Rows from block 3 of a small audio frame classifier, named by matrix and row number. Rows with one number belong to one neuron. Each number is 50 + 15 x the weight over its row's rms, rounded and kept within 0 to 99. All counts start at 0.
After each neuron's rows are labels from the 100 clips, of 14976, where the neuron reaches its highest value: "top examples" is what is common among them. Only what is clearly more common there than usual is listed. The data: synthesized solo parts of chorales (CocoChorales).
# fc1: second MLP up (model.blocks.3.mlp.fc1.weight, 480x160), inputs 0-79
# fc2: second MLP down (model.blocks.3.mlp.fc2.weight, 160x480, transposed), outputs 0-79

fc1.256:46 58 57 52 43 61 42 39 41 85 77 34 51 52 63 38 58 79 59 58 71 52 52 74 31 23 29 41 51 77 43 76 58 59 33 42 48 55 56 67 80 63 58 39 38 63 63 34 60 17 54 51 54 70 72 21 52 53 36 60 78 82 71 63 57 56 50 47 47 84 61 40 52 71 68 63 31 61 60 61
fc2.256:65 48 49 45 49 56 43 42 52 51 32 82 52 60 32 64 62 36 53 46 56 69 44 47 62 47 54 60 49 34 47 26 28 66 34 61 32 40 29 45 25 51 28 58 77 21 76 27 65 60 50 35 40 74 19 54 39 16 60 76 78 40 40 44 40 79 73 25 74 38 52 25 51 44 42 45 50 46 45 52
top examples: note E5; violin; note D#5; note F#5

fc1.437:48 55 64 61 31 37 53 05 50 73 47 34 39 51 32 63 47 34 48 43 43 55 68 33 48 18 39 56 59 37 37 67 66 49 52 38 40 57 58 68 35 40 33 37 41 47 62 60 61 35 62 40 51 68 62 50 50 50 33 64 57 86 77 37 47 41 69 29 42 56 54 59 37 37 46 60 61 43 46 78
fc2.437:69 75 40 52 67 69 55 62 54 49 61 61 36 32 80 51 50 36 68 29 50 68 30 60 58 67 54 51 34 58 47 58 54 68 48 81 27 35 67 40 48 67 16 61 55 65 36 32 77 44 45 43 50 61 47 50 52 46 63 51 54 38 23 39 62 50 66 47 69 70 04 46 66 71 60 49 12 47 68 45
top examples: note D4; note G4; note E5

fc1.266:31 61 58 31 37 33 61 23 61 53 19 42 15 46 46 42 52 47 64 73 25 17 40 57 57 67 69 57 42 71 79 35 50 62 79 81 22 45 68 61 12 49 55 43 50 37 49 47 54 57 36 40 63 57 56 52 51 48 50 75 30 32 46 68 53 43 68 58 63 78 29 69 41 42 26 50 59 33 62 48
fc2.266:33 42 30 54 74 44 32 43 46 46 52 53 43 45 68 38 24 53 31 55 62 53 75 35 67 61 50 56 61 49 61 49 56 33 31 84 49 70 57 50 45 48 70 68 33 60 10 29 73 54 51 53 78 26 56 58 45 59 60 45 63 65 51 56 52 79 35 65 72 59 63 53 58 74 59 31 49 46 19 52
top examples: note D4; note D#4; note C4; trombone

fc1.120:49 22 36 60 28 51 58 47 78 61 33 34 44 23 53 68 56 40 29 57 31 43 42 45 44 58 66 50 49 56 57 40 57 45 48 63 51 67 63 44 47 52 52 24 64 47 35 59 58 52 49 92 76 33 57 54 53 68 49 43 78 46 45 53 53 37 27 29 76 04 39 29 59 30 51 36 64 52 67 75
fc2.120:27 46 78 58 26 47 49 35 33 72 34 30 48 51 54 51 54 46 41 49 59 44 77 55 62 14 35 57 51 47 35 71 63 57 51 32 14 71 41 54 58 48 45 85 47 73 68 59 60 55 55 39 37 06 71 38 48 49 35 40 54 51 62 07 50 45 34 34 34 55 27 57 55 52 61 49 51 62 39 33
top examples: note C5; note G#4; note A#4; note C#5

fc1.219:39 69 63 46 47 68 19 46 53 79 17 43 32 61 70 44 69 44 69 45 27 20 77 68 55 65 29 39 48 49 35 40 67 49 49 46 57 38 61 56 58 59 54 50 42 47 25 47 63 29 59 62 57 29 39 50 30 48 45 40 55 71 39 63 76 66 51 51 62 37 21 82 58 50 41 62 53 56 47 37
fc2.219:42 44 62 59 54 61 79 72 73 59 69 91 55 42 55 72 37 59 20 56 72 41 55 47 45 31 51 80 56 48 56 50 38 80 51 57 33 56 77 21 61 54 51 50 71 66 92 62 19 42 52 59 51 59 28 50 51 47 49 65 55 30 74 51 58 66 55 11 38 68 63 38 52 36 32 38 62 35 53 50
top examples: note E5; note F5; note D5; note F#5

fc1.173:28 39 69 31 61 62 44 62 47 69 65 59 43 47 59 41 56 86 41 35 28 46 30 49 64 71 64 44 48 40 51 52 51 53 85 53 60 43 57 60 90 75 44 57 59 59 46 38 56 48 47 80 39 59 53 60 19 60 33 57 64 72 35 47 66 28 22 59 50 41 49 66 71 44 64 11 44 19 38 62
fc2.173:55 50 42 63 57 38 42 38 51 53 19 56 48 50 28 57 33 71 73 67 55 46 65 42 70 36 57 76 70 28 40 61 48 17 24 48 48 66 63 65 18 21 69 52 21 48 52 76 27 63 48 21 39 29 41 31 61 68 58 31 26 42 44 55 50 53 61 54 26 76 23 64 68 51 36 69 43 32 41 39
top examples: note A5; note G5; violin; note F5

fc1.195:37 76 55 65 32 59 52 80 31 18 52 58 44 24 66 64 40 65 53 41 36 33 24 53 65 52 60 71 58 51 52 35 56 15 36 54 42 77 59 54 73 36 47 37 68 40 46 50 55 65 48 24 66 63 34 51 63 54 65 33 39 69 54 57 15 23 39 44 65 46 38 56 49 44 76 52 62 63 30 68
fc2.195:46 51 69 56 38 47 44 39 40 67 19 45 88 54 32 55 45 45 35 56 51 30 62 47 43 54 52 47 82 89 66 64 51 60 42 42 39 21 48 48 44 73 43 51 30 49 53 43 43 38 59 58 35 59 69 38 59 61 29 39 48 56 65 59 61 45 45 26 41 57 72 59 62 51 40 28 23 43 77 69
top examples: note E5; note D5; flute

fc1.106:30 61 55 55 64 38 32 67 66 36 54 43 59 49 48 40 70 57 58 53 55 30 52 37 80 37 60 51 33 42 49 64 56 36 41 26 52 43 66 45 25 43 56 69 47 12 62 57 40 61 44 13 61 43 38 53 21 74 38 41 42 06 52 29 52 47 63 30 73 43 40 55 51 60 73 49 47 46 57 54
fc2.106:56 51 51 54 56 42 51 54 51 68 55 14 37 68 46 31 57 59 48 24 50 61 53 30 21 57 61 75 61 56 37 46 46 73 54 54 40 50 31 37 62 41 40 58 56 60 47 40 43 33 41 72 52 46 42 57 66 58 62 63 60 87 60 64 28 46 53 60 43 57 60 52 31 48 45 45 19 53 66 72
top examples: note A5; note A#5; note G5; trumpet

fc1.443:15 62 63 50 56 65 39 49 49 66 33 60 61 30 60 62 41 48 61 76 20 48 06 59 54 86 59 70 60 39 29 47 29 29 45 12 51 67 63 44 42 57 35 73 18 36 50 41 29 33 51 68 51 62 43 45 57 25 46 76 50 37 41 53 46 37 32 63 62 50 45 45 62 53 68 58 66 73 34 43
fc2.443:65 47 65 57 44 37 70 46 32 28 54 41 75 37 32 64 52 55 40 56 43 28 62 53 51 41 55 40 39 56 78 99 43 64 40 72 45 27 18 45 46 51 59 49 70 69 56 41 45 66 15 19 44 43 39 41 46 66 70 53 16 46 49 34 59 37 61 70 53 65 75 46 36 34 40 53 54 44 71 32
top examples: note A#4; horn; note A4

fc1.175:67 30 65 61 53 47 65 40 48 46 65 60 70 76 33 23 55 56 43 74 38 54 38 67 11 12 34 64 41 40 46 54 57 46 70 36 53 60 78 39 60 81 50 33 53 62 38 27 53 66 71 47 62 31 48 32 64 43 60 83 60 34 53 76 66 52 41 39 64 64 42 63 74 49 48 60 48 65 45 59
fc2.175:47 39 67 37 31 53 69 30 39 58 47 51 32 34 57 67 53 47 61 50 88 47 74 42 44 63 72 28 53 75 59 47 56 70 38 61 42 45 19 49 11 50 43 75 57 48 75 61 66 37 37 51 13 82 39 39 47 38 48 32 53 64 58 29 55 35 47 45 53 50 61 66 44 85 27 42 73 21 42 41
top examples: note E5; note D4; note D#4; note D5

fc1.253:12 30 37 65 57 62 45 37 61 44 55 73 30 52 68 75 71 49 29 71 43 31 52 78 64 27 48 46 49 54 31 42 65 39 55 68 44 37 67 45 42 44 58 61 17 68 57 71 62 80 33 67 46 65 24 59 65 65 58 49 45 59 48 23 61 19 42 48 35 49 43 34 73 72 60 59 54 61 44 41
fc2.253:68 66 54 49 39 36 43 30 74 42 42 56 53 42 63 69 28 59 56 31 56 81 30 42 59 60 30 64 52 56 66 28 06 55 65 57 40 70 39 62 54 67 37 61 58 67 70 47 31 34 56 37 51 38 45 50 41 36 49 56 64 38 49 50 25 66 22 57 81 58 30 52 62 29 59 51 22 44 65 44
top examples: note D4; viola; note E4

fc1.212:54 39 51 42 65 59 22 37 41 30 54 67 48 52 56 62 24 71 35 31 37 59 27 52 48 38 75 53 49 40 67 72 22 49 41 39 58 35 50 36 50 39 71 45 47 22 22 52 46 59 64 55 35 46 28 50 41 33 37 56 74 74 47 33 65 53 58 88 41 47 49 71 72 62 55 53 74 18 46 61
fc2.212:33 31 50 62 40 44 80 49 82 87 32 31 60 36 51 74 40 46 58 47 50 38 76 45 48 53 67 40 52 55 36 42 66 61 59 67 31 66 53 75 38 39 52 41 39 30 48 79 25 37 40 37 68 57 59 66 51 42 42 50 42 50 52 47 67 44 36 49 56 51 32 54 50 40 50 59 29 47 42 54
top examples: note A5; note G5; flute; note F5

fc1.263:41 67 54 49 34 60 55 50 54 27 45 32 54 32 37 56 12 49 38 48 74 48 39 62 34 47 29 42 49 44 55 55 77 63 45 21 57 46 46 65 62 50 44 59 37 40 56 30 53 66 65 62 59 34 42 52 25 48 61 24 62 41 12 49 63 64 39 50 45 64 62 36 59 50 57 48 69 34 39 41
fc2.263:48 50 08 66 81 38 35 27 43 31 55 39 52 56 57 56 76 54 55 65 50 52 44 56 52 60 57 57 62 52 51 29 68 63 70 44 35 47 38 65 65 51 48 53 59 66 36 59 55 31 51 53 61 49 22 49 82 44 53 41 51 39 39 51 68 58 37 22 59 41 62 61 30 53 21 46 46 25 62 29
top examples: note A#4; note D5; oboe; note G#4

fc1.109:48 57 74 44 85 14 71 53 60 70 49 28 23 37 64 44 55 60 71 33 46 23 64 44 62 56 47 58 87 57 48 60 29 65 75 39 36 36 60 08 63 31 53 54 71 32 57 64 47 55 57 49 24 34 36 51 48 49 26 54 51 33 68 57 32 45 41 44 66 14 62 85 65 42 49 37 56 31 42 49
fc2.109:61 46 68 45 38 51 49 53 52 54 42 65 61 53 56 69 76 33 24 55 39 50 34 44 58 46 57 51 30 43 43 55 44 19 46 65 67 54 60 99 50 59 71 67 57 52 61 77 34 65 26 65 49 52 68 26 54 83 51 42 54 55 52 61 55 31 49 47 33 73 45 37 42 56 31 31 25 66 58 82
top examples: note A5; note G5; note A4; note F5

fc1.118:30 17 52 55 73 41 53 52 37 50 36 61 54 48 55 41 68 51 76 60 45 65 40 39 83 55 58 36 46 42 73 52 41 49 48 61 62 68 49 83 37 62 75 75 54 51 44 52 42 72 41 59 55 77 16 28 43 51 29 64 50 68 57 16 51 44 46 27 42 59 31 63 39 37 71 52 53 51 33 45
fc2.118:41 47 30 42 38 64 64 60 87 42 68 57 30 59 30 53 52 55 36 53 62 48 78 57 69 59 15 36 36 40 48 54 35 29 45 67 43 59 81 59 62 51 43 36 37 66 80 44 54 43 42 55 70 50 38 38 50 67 49 55 50 33 53 79 67 36 52 40 25 41 59 31 51 51 47 47 41 12 55 61
top examples: note A#5; note A5; note G#5; note G5

fc1.54:64 31 49 64 64 73 49 45 55 64 42 80 54 60 65 45 50 54 46 39 42 50 51 69 32 54 43 35 49 50 47 44 65 43 30 51 53 36 35 48 75 57 30 52 50 83 65 80 45 55 58 58 42 49 40 45 51 73 77 42 58 72 16 38 46 38 56 75 59 48 54 66 39 47 49 08 83 40 78 49
fc2.54:63 55 39 74 38 50 47 40 42 37 70 55 35 49 36 53 58 44 26 48 54 61 59 52 51 59 43 53 67 79 38 63 44 55 33 37 31 77 62 61 48 27 80 36 24 50 30 67 87 30 44 50 55 38 50 70 68 38 50 57 59 40 80 33 59 44 45 40 57 43 41 61 76 45 68 72 43 41 26 35
top examples: note C5; note C#5; note A#4; horn

fc1.100:80 59 62 58 38 59 39 55 57 58 56 55 51 28 35 82 62 40 54 37 58 86 39 57 61 67 19 60 35 66 57 47 65 49 31 24 36 41 65 33 12 50 54 81 31 57 48 32 47 65 44 49 52 41 46 44 58 34 43 50 49 56 50 71 37 41 20 87 51 37 50 44 54 56 42 62 72 45 57 65
fc2.100:58 48 67 51 59 36 47 33 37 49 56 21 33 44 55 67 62 51 50 60 38 25 43 62 28 67 48 51 51 37 47 59 62 51 27 48 43 50 31 67 41 60 33 69 60 63 40 67 49 63 62 34 54 49 71 42 23 20 47 48 66 62 41 28 60 38 56 26 55 57 54 39 29 48 29 49 37 54 64 43
top examples: note A#4; note C5; oboe; horn

fc1.425:52 63 48 43 72 63 64 41 41 73 31 37 55 46 28 78 39 15 59 48 45 36 63 44 49 25 36 26 70 33 29 55 47 39 65 50 51 69 61 71 52 51 72 45 58 46 55 28 37 58 53 47 40 54 47 64 57 46 35 68 58 68 49 75 49 57 32 41 73 73 49 55 54 56 61 43 63 50 64 62
fc2.425:38 58 75 60 32 29 15 38 40 75 54 40 60 31 74 33 49 43 43 56 47 31 30 53 65 45 48 57 44 70 40 69 71 62 38 30 46 47 42 45 65 40 48 60 46 29 60 40 74 30 47 76 24 38 64 24 40 20 64 51 52 67 57 49 31 71 68 50 48 47 66 48 61 68 38 49 44 21 53 32
top examples: note C5; note A#4; note C#5; oboe

fc1.448:46 70 33 05 46 47 63 32 59 47 49 33 23 41 49 26 53 45 55 37 76 41 63 63 45 58 38 50 51 49 57 23 55 41 58 42 41 59 78 52 60 54 66 36 38 56 89 39 40 59 37 32 63 68 47 41 40 37 62 64 61 66 50 52 65 51 47 48 83 38 38 35 65 46 46 52 30 57 60 53
fc2.448:48 49 55 56 64 41 48 38 37 63 47 75 94 30 49 65 76 55 29 79 49 53 29 57 68 56 41 47 47 56 20 88 47 55 48 61 34 51 63 49 65 87 47 66 71 61 31 72 68 57 75 52 38 73 33 61 60 61 46 38 41 57 35 58 43 54 73 55 44 33 54 53 28 54 57 60 45 48 50 37
top examples: note D4; trombone; note E4

fc1.126:57 26 52 55 32 63 49 68 43 59 45 86 55 18 44 44 51 51 44 54 43 62 24 24 76 66 62 34 53 46 41 42 42 45 49 58 37 71 68 64 20 86 55 64 40 62 43 38 21 89 59 55 47 39 43 59 45 46 54 62 22 49 55 37 58 36 45 43 43 53 39 45 63 60 57 44 35 59 53 31
fc2.126:54 58 62 38 41 61 77 48 48 42 69 53 53 43 44 72 58 20 46 64 34 77 61 32 31 53 30 51 69 41 39 61 55 38 47 39 67 36 45 57 57 50 89 41 45 51 45 58 69 31 40 37 51 56 50 42 52 28 37 47 48 47 58 19 35 32 39 64 52 43 44 62 65 30 44 48 11 29 56 16
top examples: note G4; note A4; note B4

fc1.315:58 41 49 46 61 52 29 53 61 46 51 39 55 61 72 80 50 81 18 43 43 46 48 39 42 69 40 25 54 88 59 41 86 74 50 55 64 29 74 43 51 64 67 28 48 76 51 33 32 48 55 57 71 48 55 36 65 37 31 70 68 39 58 53 68 22 59 42 56 54 66 34 54 30 61 42 43 35 54 77
fc2.315:25 36 53 75 27 42 57 36 38 59 20 32 63 54 47 36 60 30 85 60 53 55 41 74 67 55 51 52 45 48 44 51 65 34 61 37 22 39 55 36 51 30 55 77 56 49 29 52 82 82 64 47 45 22 59 62 48 70 72 59 23 51 62 30 52 47 50 60 52 78 50 76 62 66 36 58 69 59 62 31
top examples: note C5; note B4; horn; note D5

fc1.176:53 49 57 26 36 36 46 67 44 38 61 50 26 57 48 63 66 67 53 45 35 33 73 51 53 54 60 67 47 54 57 38 45 63 32 85 72 31 71 24 43 40 72 68 21 73 79 47 59 41 32 36 67 50 38 22 45 75 43 37 51 71 69 72 59 47 46 58 54 37 34 60 50 46 44 57 21 47 32 43
fc2.176:44 69 34 59 35 65 46 37 44 68 72 56 69 69 43 81 44 47 57 45 38 60 17 37 60 51 45 78 73 33 50 64 40 50 60 92 67 53 52 39 56 42 31 71 39 52 43 66 27 54 27 58 22 37 51 34 50 76 67 65 44 23 53 58 29 56 61 33 52 43 54 72 40 27 29 51 55 49 58 45
top examples: note A#5; note G#5; note G5; trumpet

fc1.9:70 55 55 58 80 66 44 60 57 39 42 56 51 42 42 36 47 74 64 45 76 23 37 60 73 50 47 39 60 44 73 39 79 57 32 57 50 58 63 32 17 47 57 50 57 35 35 59 19 00 43 82 54 48 43 42 52 57 57 58 48 58 46 61 51 41 71 58 41 38 42 72 26 66 53 51 43 64 62 53
fc2.9:43 58 39 54 53 47 65 33 54 39 64 58 33 55 89 42 58 81 38 47 62 66 34 62 44 30 79 57 40 28 67 61 68 61 61 88 44 76 38 55 44 45 45 30 55 53 33 40 70 49 44 65 54 43 66 49 73 49 73 56 61 49 46 59 58 82 44 57 66 62 36 61 27 65 47 41 52 52 53 45
top examples: note D4; note D5

fc1.438:44 55 52 39 60 38 14 53 60 71 38 10 52 56 53 48 67 44 38 60 56 40 49 66 38 53 27 42 50 35 68 68 30 53 31 39 11 52 56 36 33 64 28 61 53 54 39 26 49 51 28 36 70 26 56 53 60 38 41 66 55 76 39 55 43 60 43 68 59 47 55 58 46 49 55 45 43 67 46 34
fc2.438:41 61 50 53 31 58 65 36 34 44 53 57 23 58 40 42 41 38 50 43 55 54 54 53 48 62 77 59 42 38 72 58 65 61 67 38 60 43 47 69 49 48 63 68 43 53 49 69 26 37 59 74 62 48 28 53 22 41 40 42 75 52 42 50 62 39 46 45 56 51 12 43 46 46 55 54 64 14 64 37
top examples: note A#4; note C5; oboe; horn

fc1.45:83 67 61 42 59 44 57 29 59 36 61 55 41 64 66 36 56 45 67 73 44 59 31 58 56 51 33 21 56 64 62 77 55 26 64 35 36 63 45 41 74 54 41 53 43 78 39 60 61 27 26 47 61 31 39 40 63 66 73 35 44 56 56 46 74 55 41 32 57 50 57 42 59 49 41 50 49 52 59 47
fc2.45:48 60 65 47 29 65 46 63 47 43 46 52 47 09 31 63 58 43 56 39 69 47 42 42 53 66 50 65 47 47 65 19 43 39 59 39 57 53 39 42 38 61 76 48 59 53 54 51 50 71 45 51 66 51 33 47 47 36 38 62 44 28 44 33 39 59 59 46 39 33 25 24 36 52 38 48 27 14 71 68
top examples: note C5; note A#4; note G4; horn

fc1.395:57 32 61 70 44 45 35 31 46 32 42 66 61 46 45 64 51 63 50 53 54 38 55 35 36 58 44 52 57 81 34 27 69 69 60 65 73 74 48 51 52 49 52 64 73 17 62 76 47 61 31 42 70 81 55 34 63 44 20 56 51 60 36 46 48 67 53 39 53 63 62 71 64 30 32 66 77 45 41 67
fc2.395:29 65 46 46 76 77 61 73 44 58 39 46 69 46 58 49 33 44 74 56 44 53 63 74 19 42 62 90 54 35 70 52 22 68 37 64 26 38 53 55 54 35 58 31 22 56 58 27 28 45 65 47 40 71 43 46 59 59 59 48 71 76 37 29 28 16 59 53 44 51 45 55 53 65 61 65 45 54 51 38
top examples: note A#5; note D#3; note A#3; note G5

fc1.230:41 34 46 55 35 40 64 46 61 50 62 66 58 65 09 10 51 45 43 87 95 44 48 49 53 50 28 58 56 50 58 49 53 41 59 58 49 41 31 64 55 44 43 60 34 52 75 52 68 82 31 66 26 33 63 47 34 45 63 59 47 68 65 36 34 36 39 50 37 69 72 27 70 48 49 79 46 29 75 75
fc2.230:56 57 45 98 44 36 55 23 41 41 53 79 47 38 32 62 29 65 40 76 58 44 42 44 36 36 55 43 37 85 64 34 54 52 41 54 66 39 30 49 34 52 65 18 33 40 58 44 63 36 41 34 45 57 28 36 75 38 64 56 47 48 43 55 53 63 56 72 43 50 63 46 21 47 58 32 44 32 56 55
top examples: note D4; note D#4; note C4; trombone

fc1.75:59 82 73 64 63 47 17 41 69 47 50 43 49 32 50 64 55 33 66 55 38 65 36 39 27 24 45 57 18 51 36 31 24 80 54 35 44 82 50 73 52 42 26 59 61 63 60 47 62 50 39 34 52 65 51 56 34 52 37 59 65 51 54 37 58 44 43 60 46 53 56 57 43 63 21 65 46 62 31 51
fc2.75:53 60 49 28 60 63 72 68 28 36 38 21 59 41 48 52 36 40 39 26 50 22 35 77 60 49 36 44 40 71 42 52 45 54 66 48 07 40 50 68 40 45 45 64 57 53 41 22 36 73 26 57 42 69 18 29 38 46 75 71 57 59 45 71 65 63 61 53 78 27 43 53 62 51 56 57 61 49 46 48
top examples: note A#4; note C5

fc1.307:59 35 43 65 55 47 59 30 55 28 38 41 45 42 48 46 35 36 67 62 48 55 54 76 53 39 38 84 07 39 32 57 47 71 36 22 42 42 44 44 68 47 40 65 56 48 44 23 36 49 23 57 62 54 57 56 60 71 52 29 29 87 21 57 61 85 20 62 71 65 62 31 62 70 46 73 36 90 58 52
fc2.307:59 55 64 38 54 52 51 39 47 42 32 53 56 27 36 36 58 29 55 67 65 37 39 78 50 57 47 58 60 55 59 34 43 65 38 37 49 59 71 48 40 69 55 69 40 66 74 43 72 49 51 47 76 75 38 62 29 44 37 39 38 40 50 63 39 56 33 65 44 55 40 58 46 65 52 38 63 37 24 16
top examples: note E5; note C#4; note G#3; instrument: bassoon

fc1.386:31 43 52 65 25 54 78 14 22 47 47 51 61 47 64 40 54 71 90 78 60 31 62 78 60 61 60 16 73 55 49 44 66 52 38 31 22 49 42 56 36 38 75 63 46 42 59 60 53 51 53 51 36 48 55 34 31 46 65 47 60 86 84 36 55 46 42 51 56 68 59 57 29 25 60 52 58 25 30 59
fc2.386:59 59 29 30 83 36 24 46 64 79 31 49 39 31 32 61 58 57 48 22 40 69 56 53 58 41 52 29 28 58 78 79 28 34 80 69 20 61 50 46 31 46 46 51 51 46 60 54 53 88 62 38 43 69 27 75 54 29 33 48 72 41 29 21 47 43 60 42 48 48 64 48 62 79 32 49 60 64 54 27
top examples: note A5; note G5; note F#5; flute

fc1.332:30 36 47 10 31 30 52 45 41 59 57 48 53 46 42 24 42 48 62 67 66 64 58 51 12 50 87 46 35 51 40 49 32 22 47 39 24 40 47 69 44 62 40 55 56 57 60 38 57 78 52 59 71 68 62 52 18 18 51 37 37 85 64 63 47 57 46 35 59 68 51 53 35 42 57 67 51 66 43 70
fc2.332:73 60 53 47 23 48 40 27 67 44 47 42 69 47 70 67 68 37 40 71 51 45 54 39 63 55 23 57 39 71 54 50 66 71 41 61 54 61 63 45 66 49 58 55 45 37 52 34 50 50 63 35 82 28 39 52 45 54 49 34 42 40 58 39 55 44 23 55 67 55 51 70 48 49 67 73 76 71 54 33
top examples: note G4; note A4; note F4; note A#4

fc1.365:48 61 71 47 44 37 84 53 08 63 51 64 39 39 58 85 61 65 53 51 49 29 43 60 35 50 42 41 38 64 57 70 49 14 21 23 63 36 58 63 52 56 47 44 36 43 41 62 67 62 47 36 46 53 50 58 55 34 35 51 67 52 85 44 67 60 49 41 67 85 65 35 49 78 67 72 32 42 42 42
fc2.365:49 46 32 15 51 51 49 61 72 32 52 29 56 48 55 73 47 39 18 51 63 40 77 73 70 49 59 53 54 48 64 50 54 33 85 52 60 29 43 44 48 38 50 52 56 34 64 27 67 28 54 58 53 49 57 59 49 53 61 23 46 50 40 46 49 37 45 55 61 30 62 46 87 37 80 24 36 19 59 79
top examples: note E5; note A#5; note G#5; note D5

fc1.155:58 76 69 57 54 53 40 44 20 48 52 37 72 36 56 28 55 30 50 79 43 35 57 46 56 63 81 84 32 49 21 71 59 27 57 59 26 57 55 48 39 33 35 47 40 62 26 52 39 49 47 56 48 50 37 39 52 90 54 43 19 64 74 60 55 30 30 41 45 66 54 37 47 52 56 35 69 37 62 62
fc2.155:46 55 39 55 30 58 43 59 34 72 67 41 59 45 49 74 39 67 40 21 54 21 70 70 62 22 65 43 61 59 46 34 66 39 31 57 47 56 53 64 68 63 25 58 57 29 57 20 39 28 38 36 35 47 60 14 20 46 53 71 42 46 27 25 50 64 85 29 49 58 43 77 67 57 64 41 66 41 51 51
top examples: note E5; note D5; flute; note F#5

fc1.103:41 39 59 58 56 62 67 47 57 67 44 49 55 65 42 19 76 51 41 27 42 61 60 31 24 53 49 57 55 68 56 31 53 47 52 42 51 56 79 42 41 37 70 69 74 49 62 38 38 62 42 46 37 63 57 16 31 53 55 43 79 67 31 69 23 55 66 45 21 56 61 74 29 41 63 43 44 24 45 62
fc2.103:36 55 67 36 62 52 57 49 67 41 62 33 50 44 33 40 58 64 47 53 79 24 48 40 45 42 53 54 46 38 45 35 62 56 15 65 43 68 51 51 68 64 50 26 34 61 37 21 53 28 81 55 44 20 45 80 62 59 60 28 64 59 44 51 40 71 33 58 65 57 42 47 44 63 49 48 85 51 67 39
top examples: note A#4; note G#4; note C5

fc1.64:66 65 87 38 59 57 53 54 13 66 53 65 46 69 66 56 31 70 44 42 50 34 67 55 26 43 38 54 58 51 57 37 58 54 28 41 37 28 66 36 57 44 45 56 56 63 39 58 44 51 37 24 41 39 45 24 59 46 29 49 54 55 72 37 52 56 52 54 54 28 36 71 17 30 69 40 57 53 68 35
fc2.64:47 20 42 62 46 39 70 42 96 67 69 67 47 47 32 40 53 37 67 54 52 44 33 45 57 42 44 51 35 30 74 62 34 34 59 58 40 49 64 51 57 51 72 44 54 49 43 69 50 85 34 61 33 53 86 46 49 86 63 68 54 42 52 86 50 58 58 50 42 37 50 36 43 55 65 58 56 54 60 49
top examples: note A5; note G5; note A4; trumpet

fc1.119:40 32 55 54 73 65 47 67 52 43 40 54 22 68 31 74 38 66 39 34 35 68 19 40 52 71 78 42 58 43 69 43 60 44 42 58 24 47 49 62 58 59 21 22 48 12 32 74 74 56 47 52 64 45 58 39 56 38 27 52 75 66 53 53 59 40 13 33 58 54 54 70 47 41 53 55 53 61 53 30
fc2.119:47 41 43 40 28 41 44 68 50 46 54 51 57 30 51 67 43 58 55 67 30 50 65 22 54 39 49 40 27 72 55 27 65 53 62 55 76 52 67 67 34 43 68 77 44 69 56 63 34 38 13 55 23 60 68 30 51 65 30 68 21 55 50 23 50 59 52 73 47 61 18 76 54 42 40 41 50 38 51 45
top examples: note G4; note A#3

fc1.191:44 70 75 57 28 61 71 28 32 70 24 68 40 65 60 37 73 53 58 57 57 54 30 38 47 47 52 23 51 30 56 51 20 59 67 83 52 28 28 43 56 58 18 48 49 62 27 61 88 42 61 53 26 54 45 49 37 53 21 54 62 65 44 38 40 44 32 49 59 53 57 86 39 39 42 49 56 46 46 61
fc2.191:72 54 49 58 54 62 53 83 58 43 73 67 21 76 48 76 84 42 28 87 43 50 61 87 53 47 57 41 67 71 80 63 51 82 61 45 58 51 60 65 65 39 71 88 29 50 66 45 49 66 56 58 74 21 56 43 59 20 44 73 68 60 46 33 31 36 64 37 50 41 36 43 63 55 44 50 58 69 59 54
top examples: note D4; note A3

fc1.402:45 39 52 57 57 32 41 43 57 94 53 41 56 38 31 53 48 54 34 76 47 17 58 40 66 46 53 43 46 43 57 51 53 17 23 80 53 67 60 40 27 43 40 53 62 58 50 72 44 48 51 28 61 26 59 60 38 57 62 44 53 57 61 51 28 45 51 34 68 51 50 48 53 48 52 44 46 38 28 87
fc2.402:31 62 51 52 14 39 62 48 40 67 63 66 58 26 60 72 65 50 54 58 34 27 50 60 59 72 15 64 54 30 44 90 44 40 40 40 43 32 39 67 75 39 46 42 39 53 62 61 50 37 44 72 74 66 58 61 41 61 62 60 54 50 48 67 65 30 28 51 46 52 55 51 67 63 46 58 35 46 75 60
top examples: note A#5; note G#5; note G5; instrument: violin